config.toml
arch = "vit"
model = "image classifier"
dataset = "stained colorectal tissue patches (NCT-CRC-HE-100K)"
train_examples = 22605
image_size = 32
crop_scale_min = 1
horizontal_flip = true
translate = 0.06
rotation_deg = 10
color_jitter = 0.1
targets = ["tissue"]
num_classes = 9
norm = "layernorm"
norm_position = "pre"
activation = "silu"
mlp_ratio = 4
head_dim = 48
fused_qkv = false
bias = "none"
qk_norm = true
parallel_block = false
inner_norm = false
moe = "expert_choice"
drop_path = 0.05
num_experts = 16
moe_every = 2
expert_mlp_ratio = 0.5
experts_per_token = 2
shared_expert = false
patch_size = [4, 4]
conv_stem = false
layers = 10
width = 160
positions = "conv"
pooling = "class_token"
mixing = "cutmix"
label_smoothing = 0.05
loss = "cross_entropy"
residual_init = "none"
optimizer = "normuon"
muon_scale = "original"
lr = 0.0097
momentum = 0.85
nesterov = true
orthogonalizer = "newton_schulz_5"
adamw_lr_other_params = 0.001
grad_clip = 0.5
l1_shrink = 0.01
magnitude_pruning = 0.7
steps = 12200
batch_size = 256
epochs = 138.2
lr_schedule = "step"
warmup_steps = 1220
weight_decay = 0.09
adamw_weight_decay_other_params = 0.05
Rows from expert 14 of block 5, named by matrix and row number. Rows with one number belong to one neuron. Each number is 128 + 24 x the weight over its row's rms, rounded and kept within 0 to 255. All counts start at 0. Numbers have three digits each. After the name is the row's rms in percent of the matrix's.
# up: expert up (model.blocks.5.mlp.up, 16x80x160), inputs 0-159
# down: expert down (model.blocks.5.mlp.down, 16x160x80, transposed), outputs 0-159
up.23 047:128117128128128128128128128128128128128142128128129128128128127128128130128128132065128075128128128128128128128132128128128128109129128128122128128193169128128128128128128128128128128128128128128128128128128128127128128128128128128128128128128128161128128128128128128128135028128128128127128128128128128140128128128128128128141128128128128124128128128128128128128238128128255128128128041128128128128128128127128128128128109128128128128128128128128128128128128128128127128139125255
up.24 212:129163222099128000128128128130128128128176128128128121128128128128118128128128128128128128128128128128131128128128128128128128148092128124128128128119135128128128128128128128098125128128129128128128128128125128126128255142128128118128128124128128128128128128128128128128127128116128128128128128128128128128128128128200128128128128128128128130128128038128128128128128128128128128128128128128128128128128129128128130128127128140128128142128128128128128128128128128128125121128128128
up.25 059:128128128128128128128128128128128128128128128128128128128128128128128112128128128128119128128128128128128128128128128128128128128130128128255121128128128133140123128128128128128128129128128128128128128094128141128128128128128128129128128128128128128128128128128135128126025128128128128128128128128128128128128128128128128131128128128128128128119128128128149128128128128128128128128130128128128128128128128128131233128128120128118128128128128128128128159128128128128128129128128128
up.26 172:128128100128128128128128128128128128128128128103128128126174128128100120128128128128156128128128128128131128128128128128128128087128128128128128128128128128128128128128128128128128128128128128128128128128072128128130128128089128046128128128128128128128128128128128128128000148128128128128128128128163128128128128128128128128173128147128128056128128128128128128128110128128133128128128128128128128128128128128025128128128128230128128128128128128128128128128128128128128128128128128
up.27 073:128112128128128128128128128129128128128128128125128128128128128128128125128128128128128128122128119128128128128128128128128128128128128128128126128207128128128128128128128128128128128128128128128128128132128128128130128128128128128128128125128128128127128128128128130128128128128128128128128128128128116137128128128128128128128128128128128124128128128128128128128128128009128128128095128128128128128128128180129128128128128135128143000128128128128128128128128128128125128128128128
up.28 222:130128132128128128128128128128137128128128128128128128128122128128094055128128128121128128128128062128128145131128128128128128191128128128128131128128128128128128128128128127115128128128106128128128128088215128148127156128216128231133128128128128128130128128128128128175128128128128126128128128128128128121128128128128123128128128128128128128082128127128127128128255134128177128128128056128128128128128128128128128128128128128128125136128128128128128128128128128128128128128128128
up.29 109:128000128128090128164128128128128128128128128128128128255128111128128128128128128128128128128128128128057128128124134128128128128128128128128128128128128128128145128146128128128128128123128128128128128128128128128128128128128128128126128128128114128128128128128128128128128128211128128128128128128130128128128128121128128128128135128128128091128128128128128128128128128128128128128127129128128128128128128065128128128128128128128129128128128128128128128128128128128128128127128128
up.30 029:127128128128128128113128128128128128128126128128128131181128128128128128128128128128128128007128116128128128128128128128128128128128128129131114128128128128093128128128128128128089128128037128128128128128128128128128128128124255102128128128128128128129128128200128128128128128128110112128128128128128128245128128255128128128128127129128128128128128128128128128128128127107128128128128128128128128128128128128128128128129128128128118128128128128128128079128128128074128120128128128
up.31 036:128128126135128128128128128128128128128128128162128128128159128128121112128128143128064128128128128127128128112129128128128128128128128109128208128128129128128128128128128129128128128128128128128141128128129128128128128128142128127123128128128128128128128128128126127122117128128128157128128128128230065128128108128127128128128128128128128177255128128128128128129164128128128128128128128128127128128128128126128128128128128128128127130128128128128128128128128128128128128128128128
up.32 152:128017128128128128126130028128128128128128128128128128128128128128128135128128128128145128128128125128128239128128128128089128128128128127128128128128128128128128127128128128128128128128002128128128128128128128128128128128128128129128128145128128128128128128128128128134255127128128127128128128128138128128128128128128128127128110128128128128128128128128128128128128128128153128128128128128128128128128128128102128128128128111128128128128127128128128128128128128128127114045128128
up.33 141:128122128128128120109128126128128128131128128151128128135128128128138000128128128128128128128128128098128128128128128128115128117128128128128128128128128128131128128128128128128128128128128128128124128128126128125030128129128128128128128134128128128128128128128128135229127128128128128128128128128128128128128128126128255128128128149128128128051128128128128128128128128128224128128128122128128128128128128128128122128128128052128128128128128128100128065128174127119128136128128125
up.34 034:128128128128128118128128128128128128128128128157128128128129128128128000117128128128128128182128130128128128132128128128128128128128128128128128128128128128017128128128128128128128128127128128128255128127128128133128138128128128089128128129128128128128120128128128128128128220074128128128128129129128126118128128128128128128128131128128128128128128128127017128128128128128128128128035127128128128129128128128128128128128128128128128128128128128128128127128128128128128128129138128
up.35 143:128129127089128128128128128136128128128128128128128128128128128128128128122128128128128128128128125128255128128128128128128128128128128128128128128078128144128128128128128128128104128128128128126128128128128128128128128128128128128121128128128128121128128128128128128128128128128128128128128128128128087183128128128128128128113128128141128127128128128128128128128128128128128148125145121128137128128128128128076168128128128128128128128128128128128128128128149128128159131128128126
up.36 233:128134128130154128128128128128128128128128128128128128128185128128179128128128128128065128128128128128149028162128128128133128044128128128128126128128128128128128128172128128128128128128128128128128128148049131134128128128118128000127128128128128128128128128128128128128095137128128130128128128128128128128128128128128128128240128128128128128209128128128128128128023128128128128128128128128128128128128128113176128128128128100128128107128128128128128128128128128128128128128128128
up.37 125:151128128128230128128129128129115128128128128128128133128128128128125128128128128139255128128128128128139128128128128128128128128128128128134128128001128128128124128184128128128116128128190128130128128128127223128128128128128128169143128128128128128128128128128128176132128128119128128128128128128099128128128128127128141128128128128128128128128128141128128128128128128128128124128128128128128128128128136128128128128128128128128128126128128128128128000128134128128059128128128128
up.38 050:128128128128255128128128128127128128128128128128128128128113128128128128128128120120128128128128128128129128128128128128128128128128128128128125128128128128128128128128128128128128128128003128128000128128138128128128128128128128128128128128128128128128128128128128128128128131128128128128128128128128127128128128115095128128128128128128128128128128128128128128128128129128139128128178128128128128128128128128162128128128128128128128128128128128128125109128128128127128128128128128
up.39 091:128128255128128105128128128129128128066128128114128128039083128128163128128128128128128131128128128128128128085128128128128128128128128121128123128128128128085128128128128128128128128128128128128128128128127128128128128128125128129128128128116128128128128128128128128130128122128128128128128128128128128128128128128128128128128128128128128094139128128128031128127128129072128128128128128128128128128128128128134128128128128128141240128128128128128133112128128128128128128000128128
up.40 062:128128128128128106128128132074128128177129128128127128128128128128120128128128128128128128129128128128128211128128128128128128128128128128128112128070038128128128128128128128128120128128134128128000128128110128128137128128128128124128128119128127128128164128128128128128149128128128128128128128128128126128128128128127128128128130128133128136128135128128128128129128130113126128128128128128128128128128128128128128128128128128128128082128128128128128128128128114128128128004128128
up.41 055:128126128128128087128128128128128128073128128128128128128128128128128129000128135128128128128128128128128128241128128128128128128128128059126128156112128128128128128128128128128128128128132128128135128128127128128128128128128127128127128138128128129128128128128128128128130128128128127128128128128128078175128126128128128127128127127128128093128128128128128128128130128021128136128128128128128128128128128128129128128128128244128128128129128128128128129128129128128121128000128156
up.42 033:130128128128128134128128128128129128142128128128128128128086128128128128126128128128128117123128128128122128128128128128128128128128128128128112128078102128128128128020128128128128128128128128127000128128128128128133026128126128128128129128128127143128128128128128137128128106128128128124128128128128128160128120128128128128128128128128128128126128128128122128128128128128128128128128128128128128128128127128160128128128128100128128126128128128128128128128128128128128128128128128
up.43 077:128255146133079128124128128128128128128128128188124128128128128128151128128128128128128128128124128128138111128128128128128128128128128128128128128128128128128128128128128128128128128128120128133131128128128128144129128128124127128128128133128128128128128128128128128128128194128128128124128128128128128134128128128128096127126128127128128128128128128128129128128131128128128128133128128128131128128128125128128161128128128128128128128128131128128126128128127126128128128128128128
up.44 078:128128129128128128128128132128128128199128128128128128000128128128128128128128128128128128128128129128128017128128128128129128128128128128128128121128128128128128128128128128128128128128128128128109128128136128128128128128128128128128128128128128128128128128128128138128128128128099128128128128128138128128128128126129128128128128127128128152197128111128128128128128128128128128128125255128128128128128128128145064128128129128128128128128129128128128128128128071128128128128128128
up.45 042:128128128128128181128128129128128128128128128128128128128034128128137128128128128126128124128128114130128128139128128128127128128128128128128127128128129128128128128128128128128107128127128128128128128127128127128128128128082128185129128128128128128139128128128128128129128128128081128128128128128131128128128128131144161128128128128128128125128128128128128128128128128128195128128128000128128128128128127000181128128128128128128128128128127128127138128128128127127128128129128129
up.46 183:150094128128128128128128128128113128128128128128128128128114128128102128128128128128128082128128128128128133128128128128128128120128128119128128128128149128128128128128128128128130128128107128128128128128128128128128128128128128128128128128128128128128128128128128128128128128128128128128128128128128128128128022125133000128136128128128128151128128128128128128128128128128128128128128128128128128128128128128128128128128128070223128128128128128128128128128128255128143128134128128
up.47 148:167128128128128128128130128127128128100128128128128126128129128128198054128128128128012152128128027128128128004128128128128128128128128107132143128140156128128128128128128128128128128128128128128128128128128128128064132128111128135128128112128128128128128128128131128159128128128128128128130128128128128125128128133128128128128128128128128129101128128128128128128128127128128128128128000128128128128128128121128128128128130128128128128128128128128128127128128128128128128128127128
up.48 177:128134089128128128128128132128130128128124128128128128128130128128238128128128128154071130128128128128137170128128128128128128128128128128128128128148127128128128128129128128128121128128105128128128128165128128128128126128128128092128128128128128128128128128128128128000128128128128140128128128128129128128128128147128128128125128128128128161129128128128133128128255128170106128128128161128128128128128128113023128128127128051128128128128128128107128166128128128128128128128128128
up.49 030:128128128128000199128128128128131128130128128000128128128128128128128128128128130128128128128128128128103130128119128128127128128128128128128128128128128128128128050128128128128128128128130128128129128129128128128128128128129128128128128128128128145128128128128128128128128128128128128128128128128128128128128128215128128128130128128128128128128128128128128128128128128127128128128154128128128128128128099128128128128129150129128137146128128128089128148129128128128128128128128128
up.50 191:129128128128128128128128128128128128128128128128128128128128128128095128128128128128128062128128128128128255128128128128128128129128128086129128128128126128128128128128128128128128128128128128128129128128128128128128128128128128128128128231128128128128128128128128128198128128128128128128128131128123127128128128128128128128128127128128128128230119128128128128128135120128122128128128128128128128128128128128206128128128128245128108245128128128128128128128128128128133128128128128
up.51 023:150128126142128128123128128128127128128125128129128128124128128128128128128128128128128128128128128128126128128129076128128128128128128128128128128128128128128128128128128128133128128128128128125128128128128128128128128128128128128128129128129128128128128128126128128178128128128150128128128128128101130128128128128128131127123126150128128128128128128128128128128128128128128125128128128128128128128128255255128128128126128128128128131128128128128128128128128128128128128127128125
up.52 093:128128069128128128121128128128128128184128128129127131128127128128128128129128135128128128128128131128128128128128128128128128139128128128128080090128128128128128128128128119128128128128128128128188128128085128068064128128131128139128128145128128128128128128128128128128088128128128128128128128128128128128128128128128128191128121128128128125128128173128128128132128128128128128128128129128255128128128128117251128128126128128128128128127128128128128127128128128128128128128099012
up.53 143:128133128130128128128128096128128128128128128128128128128128128128119128128128128128139128128128128128124000128128128128128128128128128107131128128129128128128128128128128129128128128128154128128128128128128128128138133128131128128128128128128128128128128128128128128128000128128128128128128128128071128128128128136128127114203128128128128125130128128128128128128128128128103128128128128128128128128128128129128123128128128213128119128128130128128128128128128128128128128128128128
up.54 025:128132128144128128128128128128128128128128128128000154128126128128208127128128137128128128116128128129128144170131128128128128128127128152127125128244128128128128128128128128128128128129064128128128128128129128098128074128128128178128186129128127128128128128128128128128042136128128128128128128128079128128128120128128128128128128128128128157128128128129128128128128142128128122128128128128128128128128126128128128128128128164128128128128128128128128132128128128128122129128128128
up.55 116:128128128128128128128128128128128128136128128128128129128128128128041128128128128128170128118128128128128128128128128128128128130128128128128128128128060128128128128127128128128128111128150128128128128128171128128128128128128129129128128128128128128128128128128128128128128114128128128128128128128128128127128128128128128128128129137128128128146128128128128128128115128128255128128128128128128128128128128093128128128124128127128128128128128128128127128128128125128128128133128128
up.56 022:146128126128000128128128127128128128128116128128128128128128128128126128128128128128128128128128128128120128127127128128128128129123128156128128128128128128128167122185128135128128128128128128128128128128128091128099128128129129128128128014128128128128128128128128128128129128128128128128128127128128129128128128130128232128115128128128128128128128128128128128128127128128128128128128229128128128128128128128132128128128128128128128128128128128069128213128128128128128128150133128
up.57 025:128128128201128128128128128126040128128128128128123128128051128128153128128128117128128128128128128128126128128128128128128128128128128105143127128134128128129128128128128128128156128128000128128128128128128132128128128128127126255128128129128128128128128128128128128128124128128128128128128128128109128134128128128126127128128128128128128129128128128128128128128128078136128128128130121128127128128128128025128128128128128128108128128128127136128128130128128125128160129128128128
up.58 028:128128128128127129128128128130128128128128128128126128128076128128116115128129128128126069141126127128128128160128128128128128128128128128128129128128128127128128128255128131128128128128121128128128128017114128128128128128129128123128128128128128128128128128128128128128127255128128128123128128128128128113128128128128128128128128128128128128128128128121128128128128128128128128128128128128128128128128128129053128139128128124128128130128128128128128128128128128128128129133128128
up.59 154:128116099227128130128128128128128128128128128128128128128045128128117128128128128128128128128128131128128128128128128128143128128128128062136128128129128128126128128128128128128128128128128128128128128128128128128255132128128128049157128128128128128128128128128128128224128128128128133128128128129117128128128128128128128131128128128128128156000127130128128128128128128128128128128128128128128128128128128115128131128128128123128129128128128126128128128128128128128128128128128128
up.60 038:128128128126118128128128153128128128125128128128130128128128128128119128128128128128128071128128255128128125128127128128127128094128128128128128128128128128128128128128128129128128128128128128128128128128128128128128128128129128128128128128133128128128128128128128135128128033128108128128128128128128128140128128128255128128170128119128128128128128128128128128128127128128128128128128128128128128128128128128128128128128128255129119147128128128128128128128128128128128128145128128
up.61 031:128128128128128102130128128128128128146128129128128128128128128128128128128128128128128128128128128126128128128145128128128128128128128128000128128128128128118128128128128128128128128134255128124128128128128128255128163128128128126128128128128128128128128128128128128128128128128128128128130128128128128128128128128128128128128128128128128128128128128128128128128128052129128128128128128128128128128128128128133128128128128128128128128128128128128129114127128129128128129090128128
up.62 048:128128128128129128128128128135128128128000128128128128128135128128128169128128128128129128128128128128157130128098128128128128126128128128128128128128128128128128128128128127128128128128128128128130128128128128128126128128128128128128128128132128127128128128102128129128129043128128161128128128108128128119128128128128128128128128198128128128125128128128128128128128128128129128128128128128128128128128128128124128128128128128191129128128200128128128157113128126126128128128128134
up.63 016:128128128126127128142128137128128128128128128128128128126122128128128128135128092128118159128128128128128128159128255128128128128128128000128127128128128128155128128128128128111153128128128128128128128128126128128128127128128128128128128125128127128128128128128128128128128130128118128128128129128128129128128128128128128128128128128128128131128128128128135128128131127128128128128128128128128128128128128015128095128128128128128128128127127128128128127128128128128128128128127128
down.23 070:142128128128128128128176128128128128128149128128128128128128128117128108128131128128128128156128128128128128128128128128128128133128128128128128088128128108128166128128128128128128128123128095105128126128128128128128128140128128128128128128128128100126128128128128128128000227128000128215128128128128150128128122128128128189128136128128138128138146044116128128128075103128128134055128128128128128143142128128128128135134128128138136129128128128128161128128128128129128128128128128
down.24 125:064127128128128128128128126128128128128046128124128128127065128128128128128128128128142128128128128150122128128128128128128128140132128128128128128128128129125111128128128128171128128128128128128132128128128128128128019111255128131128128202123122128128128128124128128128128128128128128101128128128127110128128128128128124128128122128092128131128128201128129129128136128128128128128128128128128128128128128128130128128128125119128128128128128135128128104128128095128128128128128142
down.25 069:128123095128136128128131128128128128127128099130128128128128128114128128128128128128126128128128128128128128128128128128128128128128128128000128196128128128128128128128128128128128128127128128134138131143128128128128128128128128128128108128128128128128128177072115128128128128128128128128136128128128128109121128128129129128128128128040122128128128128118128128128096128128128128063130128128101131185128128128128105155128128128180150128128128128128128128128128128128128128128128128
down.26 169:128172128128128128128128128128128127128128128128128128129081126128151128128099128047128128128128128128128084128128128127122128182128128127128128128091067128128128128127128128114128142128119128128129128120128125128128207128166128128128120086128128126128128128112128128246220140188128128128128127128128128128128128128128128128130128128108128128088128128128119128128128128099128128128128128128128128128129128128121183128128128045128128130128186128128107223128128171128191148128131169
down.27 067:179128107128128128128128128126128103128019128131128148128128128141128168128128128128128128128128128128128136128128128176128128128175128128128128128128139128128128128128061121230128128128128128128128128128128128140128128128128128137128122128165128141141128128128128128128115128128128128128128128128128151128077147128198128128128128128128128128128128128128128128128128123255128128068128129128128128128128127128128128128128128128128128255128128128128128128128128128128128127128128128
down.28 216:128128197128141128104128070129128128128128128128127128128128128128128128129128129128096128128128148128128127128128128149032128061128128131133168128128128128128128128128128128128128128128128119128128128128128130128128128128000128148128139066128128128128128128128128128128227128128178068128128136128128128128128128128128128128128128125128128126132128131128131128126117128128128128128128128128127128128128135071128150128128128154128128107122128128128128109128128128128128130133141128
down.29 147:128207128128156128128128129128128132128128128128128116000124167128128128128131128128128128127114131128161128128128128128128128128128197128128128128128128128057128136128128154128128128128128128128128128128128128128128128128128128128128174128128126120128128122128128145128126128128128103128128128128117128116128128128128128128128056128128128128168128128081128128128128128128128128128128128128095128128128128128132128125128042128128128128133128128128128128128186128128131128128128128
down.30 037:128128128128128128128128128128128128118128128128128128128128128128128128128164128128161106128112135048128128128059128128128128128128128132128128128128128128143128128128128128128128128128128128128128128128128128137133127128128128128128128128128128128128128128048128128128128128047128128132128128075128128044128223128128128128128128128096128128128128128128128128128128128128128062128128128128128128128128128128128128128128128128128128128128128128128128128255128128152128128128128128
down.31 039:057125140128083128128128128128128135128129128128128128128118128154206128128128128124128118128126128128128128128128127124128089111128128128128127137128128128128128031128128128128128128128128128128128128128127128128128095128128129128128128128128128128119128128128128128128128128128128099128128139128128128128128128128129128128128125128128128128128128128128126128128128128128128125128128128128128128128051128128128128128128128128128128128128128143128128128128000128128223128128128128
down.32 135:164128128128130128128082128128209151129128128128128128128135128124127128128128128127128128128129128128128128183146128128220128128128129128146098128128109128128092128128128125130128128128139128120128128128084128146128113128126128128128128128128035128140128128128128128126094128128124128111107083128000128128128128128128128128130160128138118151249079136128127128128127128202120114128128128128128128128132128128128128128128128127128128128128128128128128128109128125128122128128127058
down.33 152:128128128128128128128128128109128128128128110128128128128128128128128255146128128128162128128155128145128128128128128118128128128128131125128128128128128128091128128128140128122130048128128128128128128136146127211128106128128156128128128128128128128128128128126128128079083128128128128128128127128128190128128107129128000152132128128069128154128128128183113128126128128117128129105112128128128128124128078128156139128128132167150126143128128128136128096128091097133128128144114128
down.34 036:128057128128128143128128128086128128128118128128128129128127128128128255128128128128128128128128124128128128128128166128128128128128128128128127128128128128128128128128128128128128127128128128128031128128128128128128128128128241128128128128172128128123128128128128128128128128202127128128128128128128128129127154128128128110128128128128128128128128128207231128128128128023128128128146129128128128122126128119128128128128128128128128128128128128128128128128128128151128128128128128
down.35 154:146090128128128128128129082128104128128174128131130128128127128128132128128128128144128128128128128128000128128128128131179128114128128132129128128175128128128128128128128128128128128135128147128128127128128118123128128128128128128128137128128128102130176128128128128128131128141128128128128164128140128126142128128128128128186128128085128128137172144136087129127128128104128066128090127128115128138142133125128128129128128128128128142130112128128128103165034128128128128108128129
down.36 221:128128128128128128128130000128129128128128128116128135128128128128128128128128134128128121128128160128128126039128128128128126111111128128128130131138128128128128128132128128128255129128128114121146128133128125128128128128000128105128128177128128134128128128128128128128150128128171128131128128128172128128128128128128128128155128138128128127128128128128128128154050128128128128128128128128128128128128128128179127128128128128128128127128130121131128130128128129128102149129130139
down.37 123:128128128128128128128131128128128122159128128128099128123128128128128128128128128128160152128128139128128128115129128128128128139128128164133128128170128128207128128125128128128255141159128128119128128128128128128128127128154117128128128128128128128128128128128127128049135128105134128120128128128128128128128171156128128128155128128129118132128128127128134128128005128128107119137128128128105128128128128128134138082138128132128127126128128128128128128121128128128129128128128095
down.38 043:128129128065128128128098128128128128128128128128127119128128128191130128089128128128128128129128128128128128128128128128128128128128128128128128128128133128128128128128128128128128128128128128128255128128128128128128128128128128107128128128130128128128128183128128128128128128128047128128128128128128128164125128128175128128128128128128128128128128128128069128128049128128088128128117122128128128128128128128128128128128117128128128129128128138128128128128128128128049128131115128
down.39 131:128141043053128150128114128128128128229111128128128128211128128104128128128128128127128128128140128128128128128135128128128128123124128128129128128128128142128128128127067128128128127128128129128128128128128129128128128128128128128128128132137128128114128128128128128128128128128128128128000128128128128128128128128128128128129128128128128128128128128128184128128128128255128105128128128128127128129128114128128128128128128128128013128128124128128128128128128128128128128128128128
down.40 111:128128128128128128125118128128134128128128128128126128128128128128128128128128129134128128128128128137128128128128128119128128128128107128128128128128136128128128128129128118128128128128128139128255128151128136128128128128128128128128128128128128128128055128128097128128128175128133128128127106128128128128128130128128128128128128128036128128128128128128128128128149127128128128128123128128128128128128127128128128130131128128126128182169128154142128166128128128128128128195128128
down.41 059:128129142087128128128128128128128128128128128128128128097128128128128128255128140128128128128129128126128128128123128214136128128049059154128128128128128128243128128128125128135128128101128128108128128127128128129128128128128128128128128129128128128128128128128128128128128128129139127128122128126128154133128128128128128128128128128128128128128128102097128128127128128209128128128128128163255128128128128128075128122128128128128128128129128128140128128128128128128128128128146087
down.42 031:128153128082128128128128128153128128128125128128128128128128128128128128128128128128129128128128120167128128128139128128128128128128128128128128128128128128128200128128134128128074128128128128128255128128128128128128128128128095128128128128128128128128128128128128128128128128128128128128128129125128132128111128128128128128128128128059128128128128130128128128125128128236128128128128128134132128128128128128128128184128128128128128128128128128128128128128128128128128128128128128
down.43 088:128000128128128128124128128129128128128128128130128128128129128128128140128128128129128128128128128122128128128094127142128112128128128159128121124128128128128128128126128128128128128128128128134128129128128128128128128120128159128102098128148128128128128128127128128129128116130128128128186128128128128128128128128124160128128128146147128128128128128128128128128128128128128128128128128128128206128128166128128128128128128128116208095128128128128128128129161128169128128128128128
down.44 094:097128142128128128128128132140125128058128128128128128128128128031128170128128128100081128128128087128128128196128128128128061128128108181128128128128128128054124109124128128128030128128128123128128128128128128128128128128128128128128128128128128128128128120128100128128128136149128128158112128128128128128128107106083128165128128128115128128128063141148128128128128128128128128128128000128128130092128135096128139128154142128128128109128128128128128128128128128128128145128128128
down.45 026:126128128128128099128128128128128142128128128128128128128128128128128128072248128128128128146128128128130128128128128128127128128099128125128115128128128115128128128128128128128128128195065128128128128128126128128140128128128128128128128128128128128000130170128128133101128128100050033109128159128128128128128128128128128128128128128128128128128128128128121182134142128155128128128128210128128077128128128128128128121128128128070128128128128130128128128128064138128128128128128128
down.46 194:116128128127117129128128128126128130128128128131128128121128128128129128128128128128112128128128125126132128128128128151128128095128128109128128128162117138128128128128128128128128130128128128137128128089128128128128128091148128052127128161128127128128087128128128128128088128125126128128127131127131128128128255128091255128128128128139112128128128128128128102128128128141121150128128128129128128128128158128197128128060128128039128143128128127126128128106128086128128128127129133
down.47 105:128128128128104128130128128128128129128128128128128128129128128128128128128128128128128128128087255128128128101131128123128138128128128134128128128131132128128097127128128126128128128128128128128128128128132128128128128117016128128128107128128237128127128128128128128049128128128124128128128128180128128128128128116128197154128128133128128128065128129120128128128153128128082164128128235128128128128128128128128128128128104128128128128128128116128128128128128133128117128119128100
down.48 173:128098128128128168128128147128128128122128128130126128129113128124128128128128128112117128128128128128128117101128128128176128164128136128121128128144128128128131128128128128128128128128128131127128129128128128128128123120017128255128111128128128112128128128128124128087128128128128200128128128128039128128128128128128128128125128127128128051138128128128128128128128184091157128138128128128128128128128128140128084128128128143128128127123128128128128082128128138128128128126114128
down.49 028:146128128128185128129128128128128128117128128128128128128128128128127128128128128128128128128128128128128128128128128229128128128128128128071128128128128128128129204128128142128128128118128128128128128131128128127129125128128128128066128128128128128128065128128128128128128128043128128128128126128128128128128128128128128129128128128126128128128128128128128128128128128128128128000128128128131128128128128127128128128128128128128128181128128128128128142128255128128128137128128125
down.50 143:128128128128128128128128128128241128128128128128128131128128128127131128084127165106128128128128127128128128132128128121128129128128128128128128138111155128128127128128128128128128128128128128128128128000128128128128128128255114128128126153128031128129128128128128128128128132128128060128128128128150126128128128124168133128129133128128129128128128128128128128128128128128128128128128128128128128128128128128019076128129128138123126128128134128128148150128128128128122127128128128
down.51 024:128128128128128128128000128128128128141128128128128128128128125128128128128128128128128255128149128128128128128132128128128128128129131128128128128128128128128128128128128128128128128128128158128128128128128128129128128128128128128128128128128128128128128128128129128128128128128128128128022128128128128128110128128128128128128134128128128128128128128128128128128128128128128128128124150128133128128128128128128128127127128128126128128128130128128128128128128127128129128128128128
down.52 160:155128128125128128128128176128127133128127074130128109128128127128128128153128104128128131128128128128132129130137129128128128126128158128128128128128092128128096130128128128128128128099128128128128128128162128183168128128128128128127116128128128128128200128128128128128114128127128134128128128130086128117128128128128128128128169128128128128128127025121128140128154128074128128128128115128000128128128128146197128069128128128127082128128128142128128118128099133128105128113128218
down.53 134:128128128128128128128128128135128192128128128105136128128167133128128128128128128128074128128128127128140128157128128128128128169128128128128095119065128128128118128128128128128128186128128128128128128128128128138128123128128128128128013128128044128128128128128128128128128128134126128128143128128128128096128128123128120134128128128128128128104119128128128128128128128139255128128128128128130128128128128128218190128128128077124128145128109128119128121128122128128128128128128128
down.54 012:128129128128128128128128128128128139128127128099255080128128128128128128128128128126128128134128145128128128128128128128128128128124127128128129128128128128128128174128128128128128128128128125128128128128128128136128128128128128125132000128128128128126150128128128128128128127127128128128128128128128128128128136128128128128134128128128128128128128128128125128128129130128128202121128128128128115128128129128128128128128128108128128130128128128128128128043128128128126133128128137
down.55 103:128128154128128128128128128139128052128137133128128128128078128128128139128128128128128100128128128128128085144128128128149117128170128128128101151111230129128101128190128128128128156128128128128128128128128128128128128128158125128128128128128128128128128128128128128133123127128096129137128128129128128128128128128128128104198128130128128128149201128128083128128049128128128112106131127128131128128128072248189128128128128128121128128128128128128079128129128128128128128128009128
down.56 011:126128127129128128128128128125128167128128128128128134128128128128128128128128128128128128128126128123128128128127128128128128128128128128128128128128128128000009128127127128128129127128128130128128119128128128128129128128128128129128128128126128128128128128128128128128128128128128128127128128128127128127128128128128079128128128127128128128128128128128128128128128128128128255128127127128128128128128128128128128128130128128128128128128128128130128128128128128128128128128128128
down.57 006:128128128072123128127128128183128128128128128131128094125128128128129118133128126128128128128128129128128142128128128128128128128125128128128128128128128128128128128128128195128128128123128125128128128128128128128128128128128128014128100124152128125128128071128128128128128128128128128128129162128128139128128072128128128128128128128128043176128128128128128128128128128128128128128128128138128124163128128128128128128128128128128128125128128128128128128000129128068000128128128128
down.58 017:128006128128128128128128128128128128128128128128130128128128128128128128128128128128128206128128128128128128128128151128128128128129128128128128128128128128128128128091135128130128128128128128128128128128128128128128128129128128128130093128123128128128128128128128131128128128128128128128128128000128107128128128128128111110128053129128112128128128128128128128128128128128128128128128128127043132088129128128128128000128128128128128128128128128128128128153121128128128128128128128
down.59 136:125128128074128128128130128128128093128131141127126128128128128128128128127143128125128141144128128128124128128124143128128132128065128128128128128128128189128129128128128123128039128128128173128128128128128128128128128128128126128128128128181128128128137134128116134128128128144128128201128128128128128112128128162128169089128228128128128172255141128128128128158128154126128128128128152133096127159128128128128128128128150153167128236128128128129128128128130128128133128128128128
down.60 049:128194128128128135128128128149128128128128128120128128128137128128128128104128128128128128128128126220128128128127128128128128245128106128128128128128128128128128127128128128128128128128137128128128122128110112128128128128128128128128128128120128128128128128128139128128128172128128128000129128128099128128128131128075238128128128128128128128128124128128128128128120128128128218128140128128255128128138128128128128128128128089128128128128128128128127128128128111128128128128128128
down.61 034:128128128128117128128102128128128128128129131129128128128128128128128128119128128129128128128095128128128128128128255128128161128128067128255128102128128189218128128128128113128128128143128128128128118128128139128128128128128067128128128128128129128191128128156127128128128127128128128188128113128128128128128128037128128128128129128128128128128128128151128128128128128128128128129128128128128135128128128128128128128129128128119092128128128128124128128128128129128128128128128128
down.62 045:129128128128130128128119128128128128128255128128128128128128128128128128128128128129128128128128128128128128128128128128128128128128128127128128128128128128128128128128116128128130128128128128128128130128128128128128128128127128129128128128128129128128128128220128128128128128127128128128128128128128128135129115128128128128128128128128128128128128100128128128128128128128128128128128128128128094128142108128128128128128128128052128128128128128128128128154128128128128128128129128
down.63 017:129128130128128128105128128128128128128128128128126128128128128128128128128058128128128128128128128128128128128128128162128109128126128128128128128128128124128125128128128128128128128128128128128128129128128128128128128128128128128128128128128128128128128124128128128128128128129128128128128128128128128187128060111128128128127128128128128128128128087135128123128128128128128128128128127255128128128128255128129131128128042143134128128128127128128128128122128128128128117128128128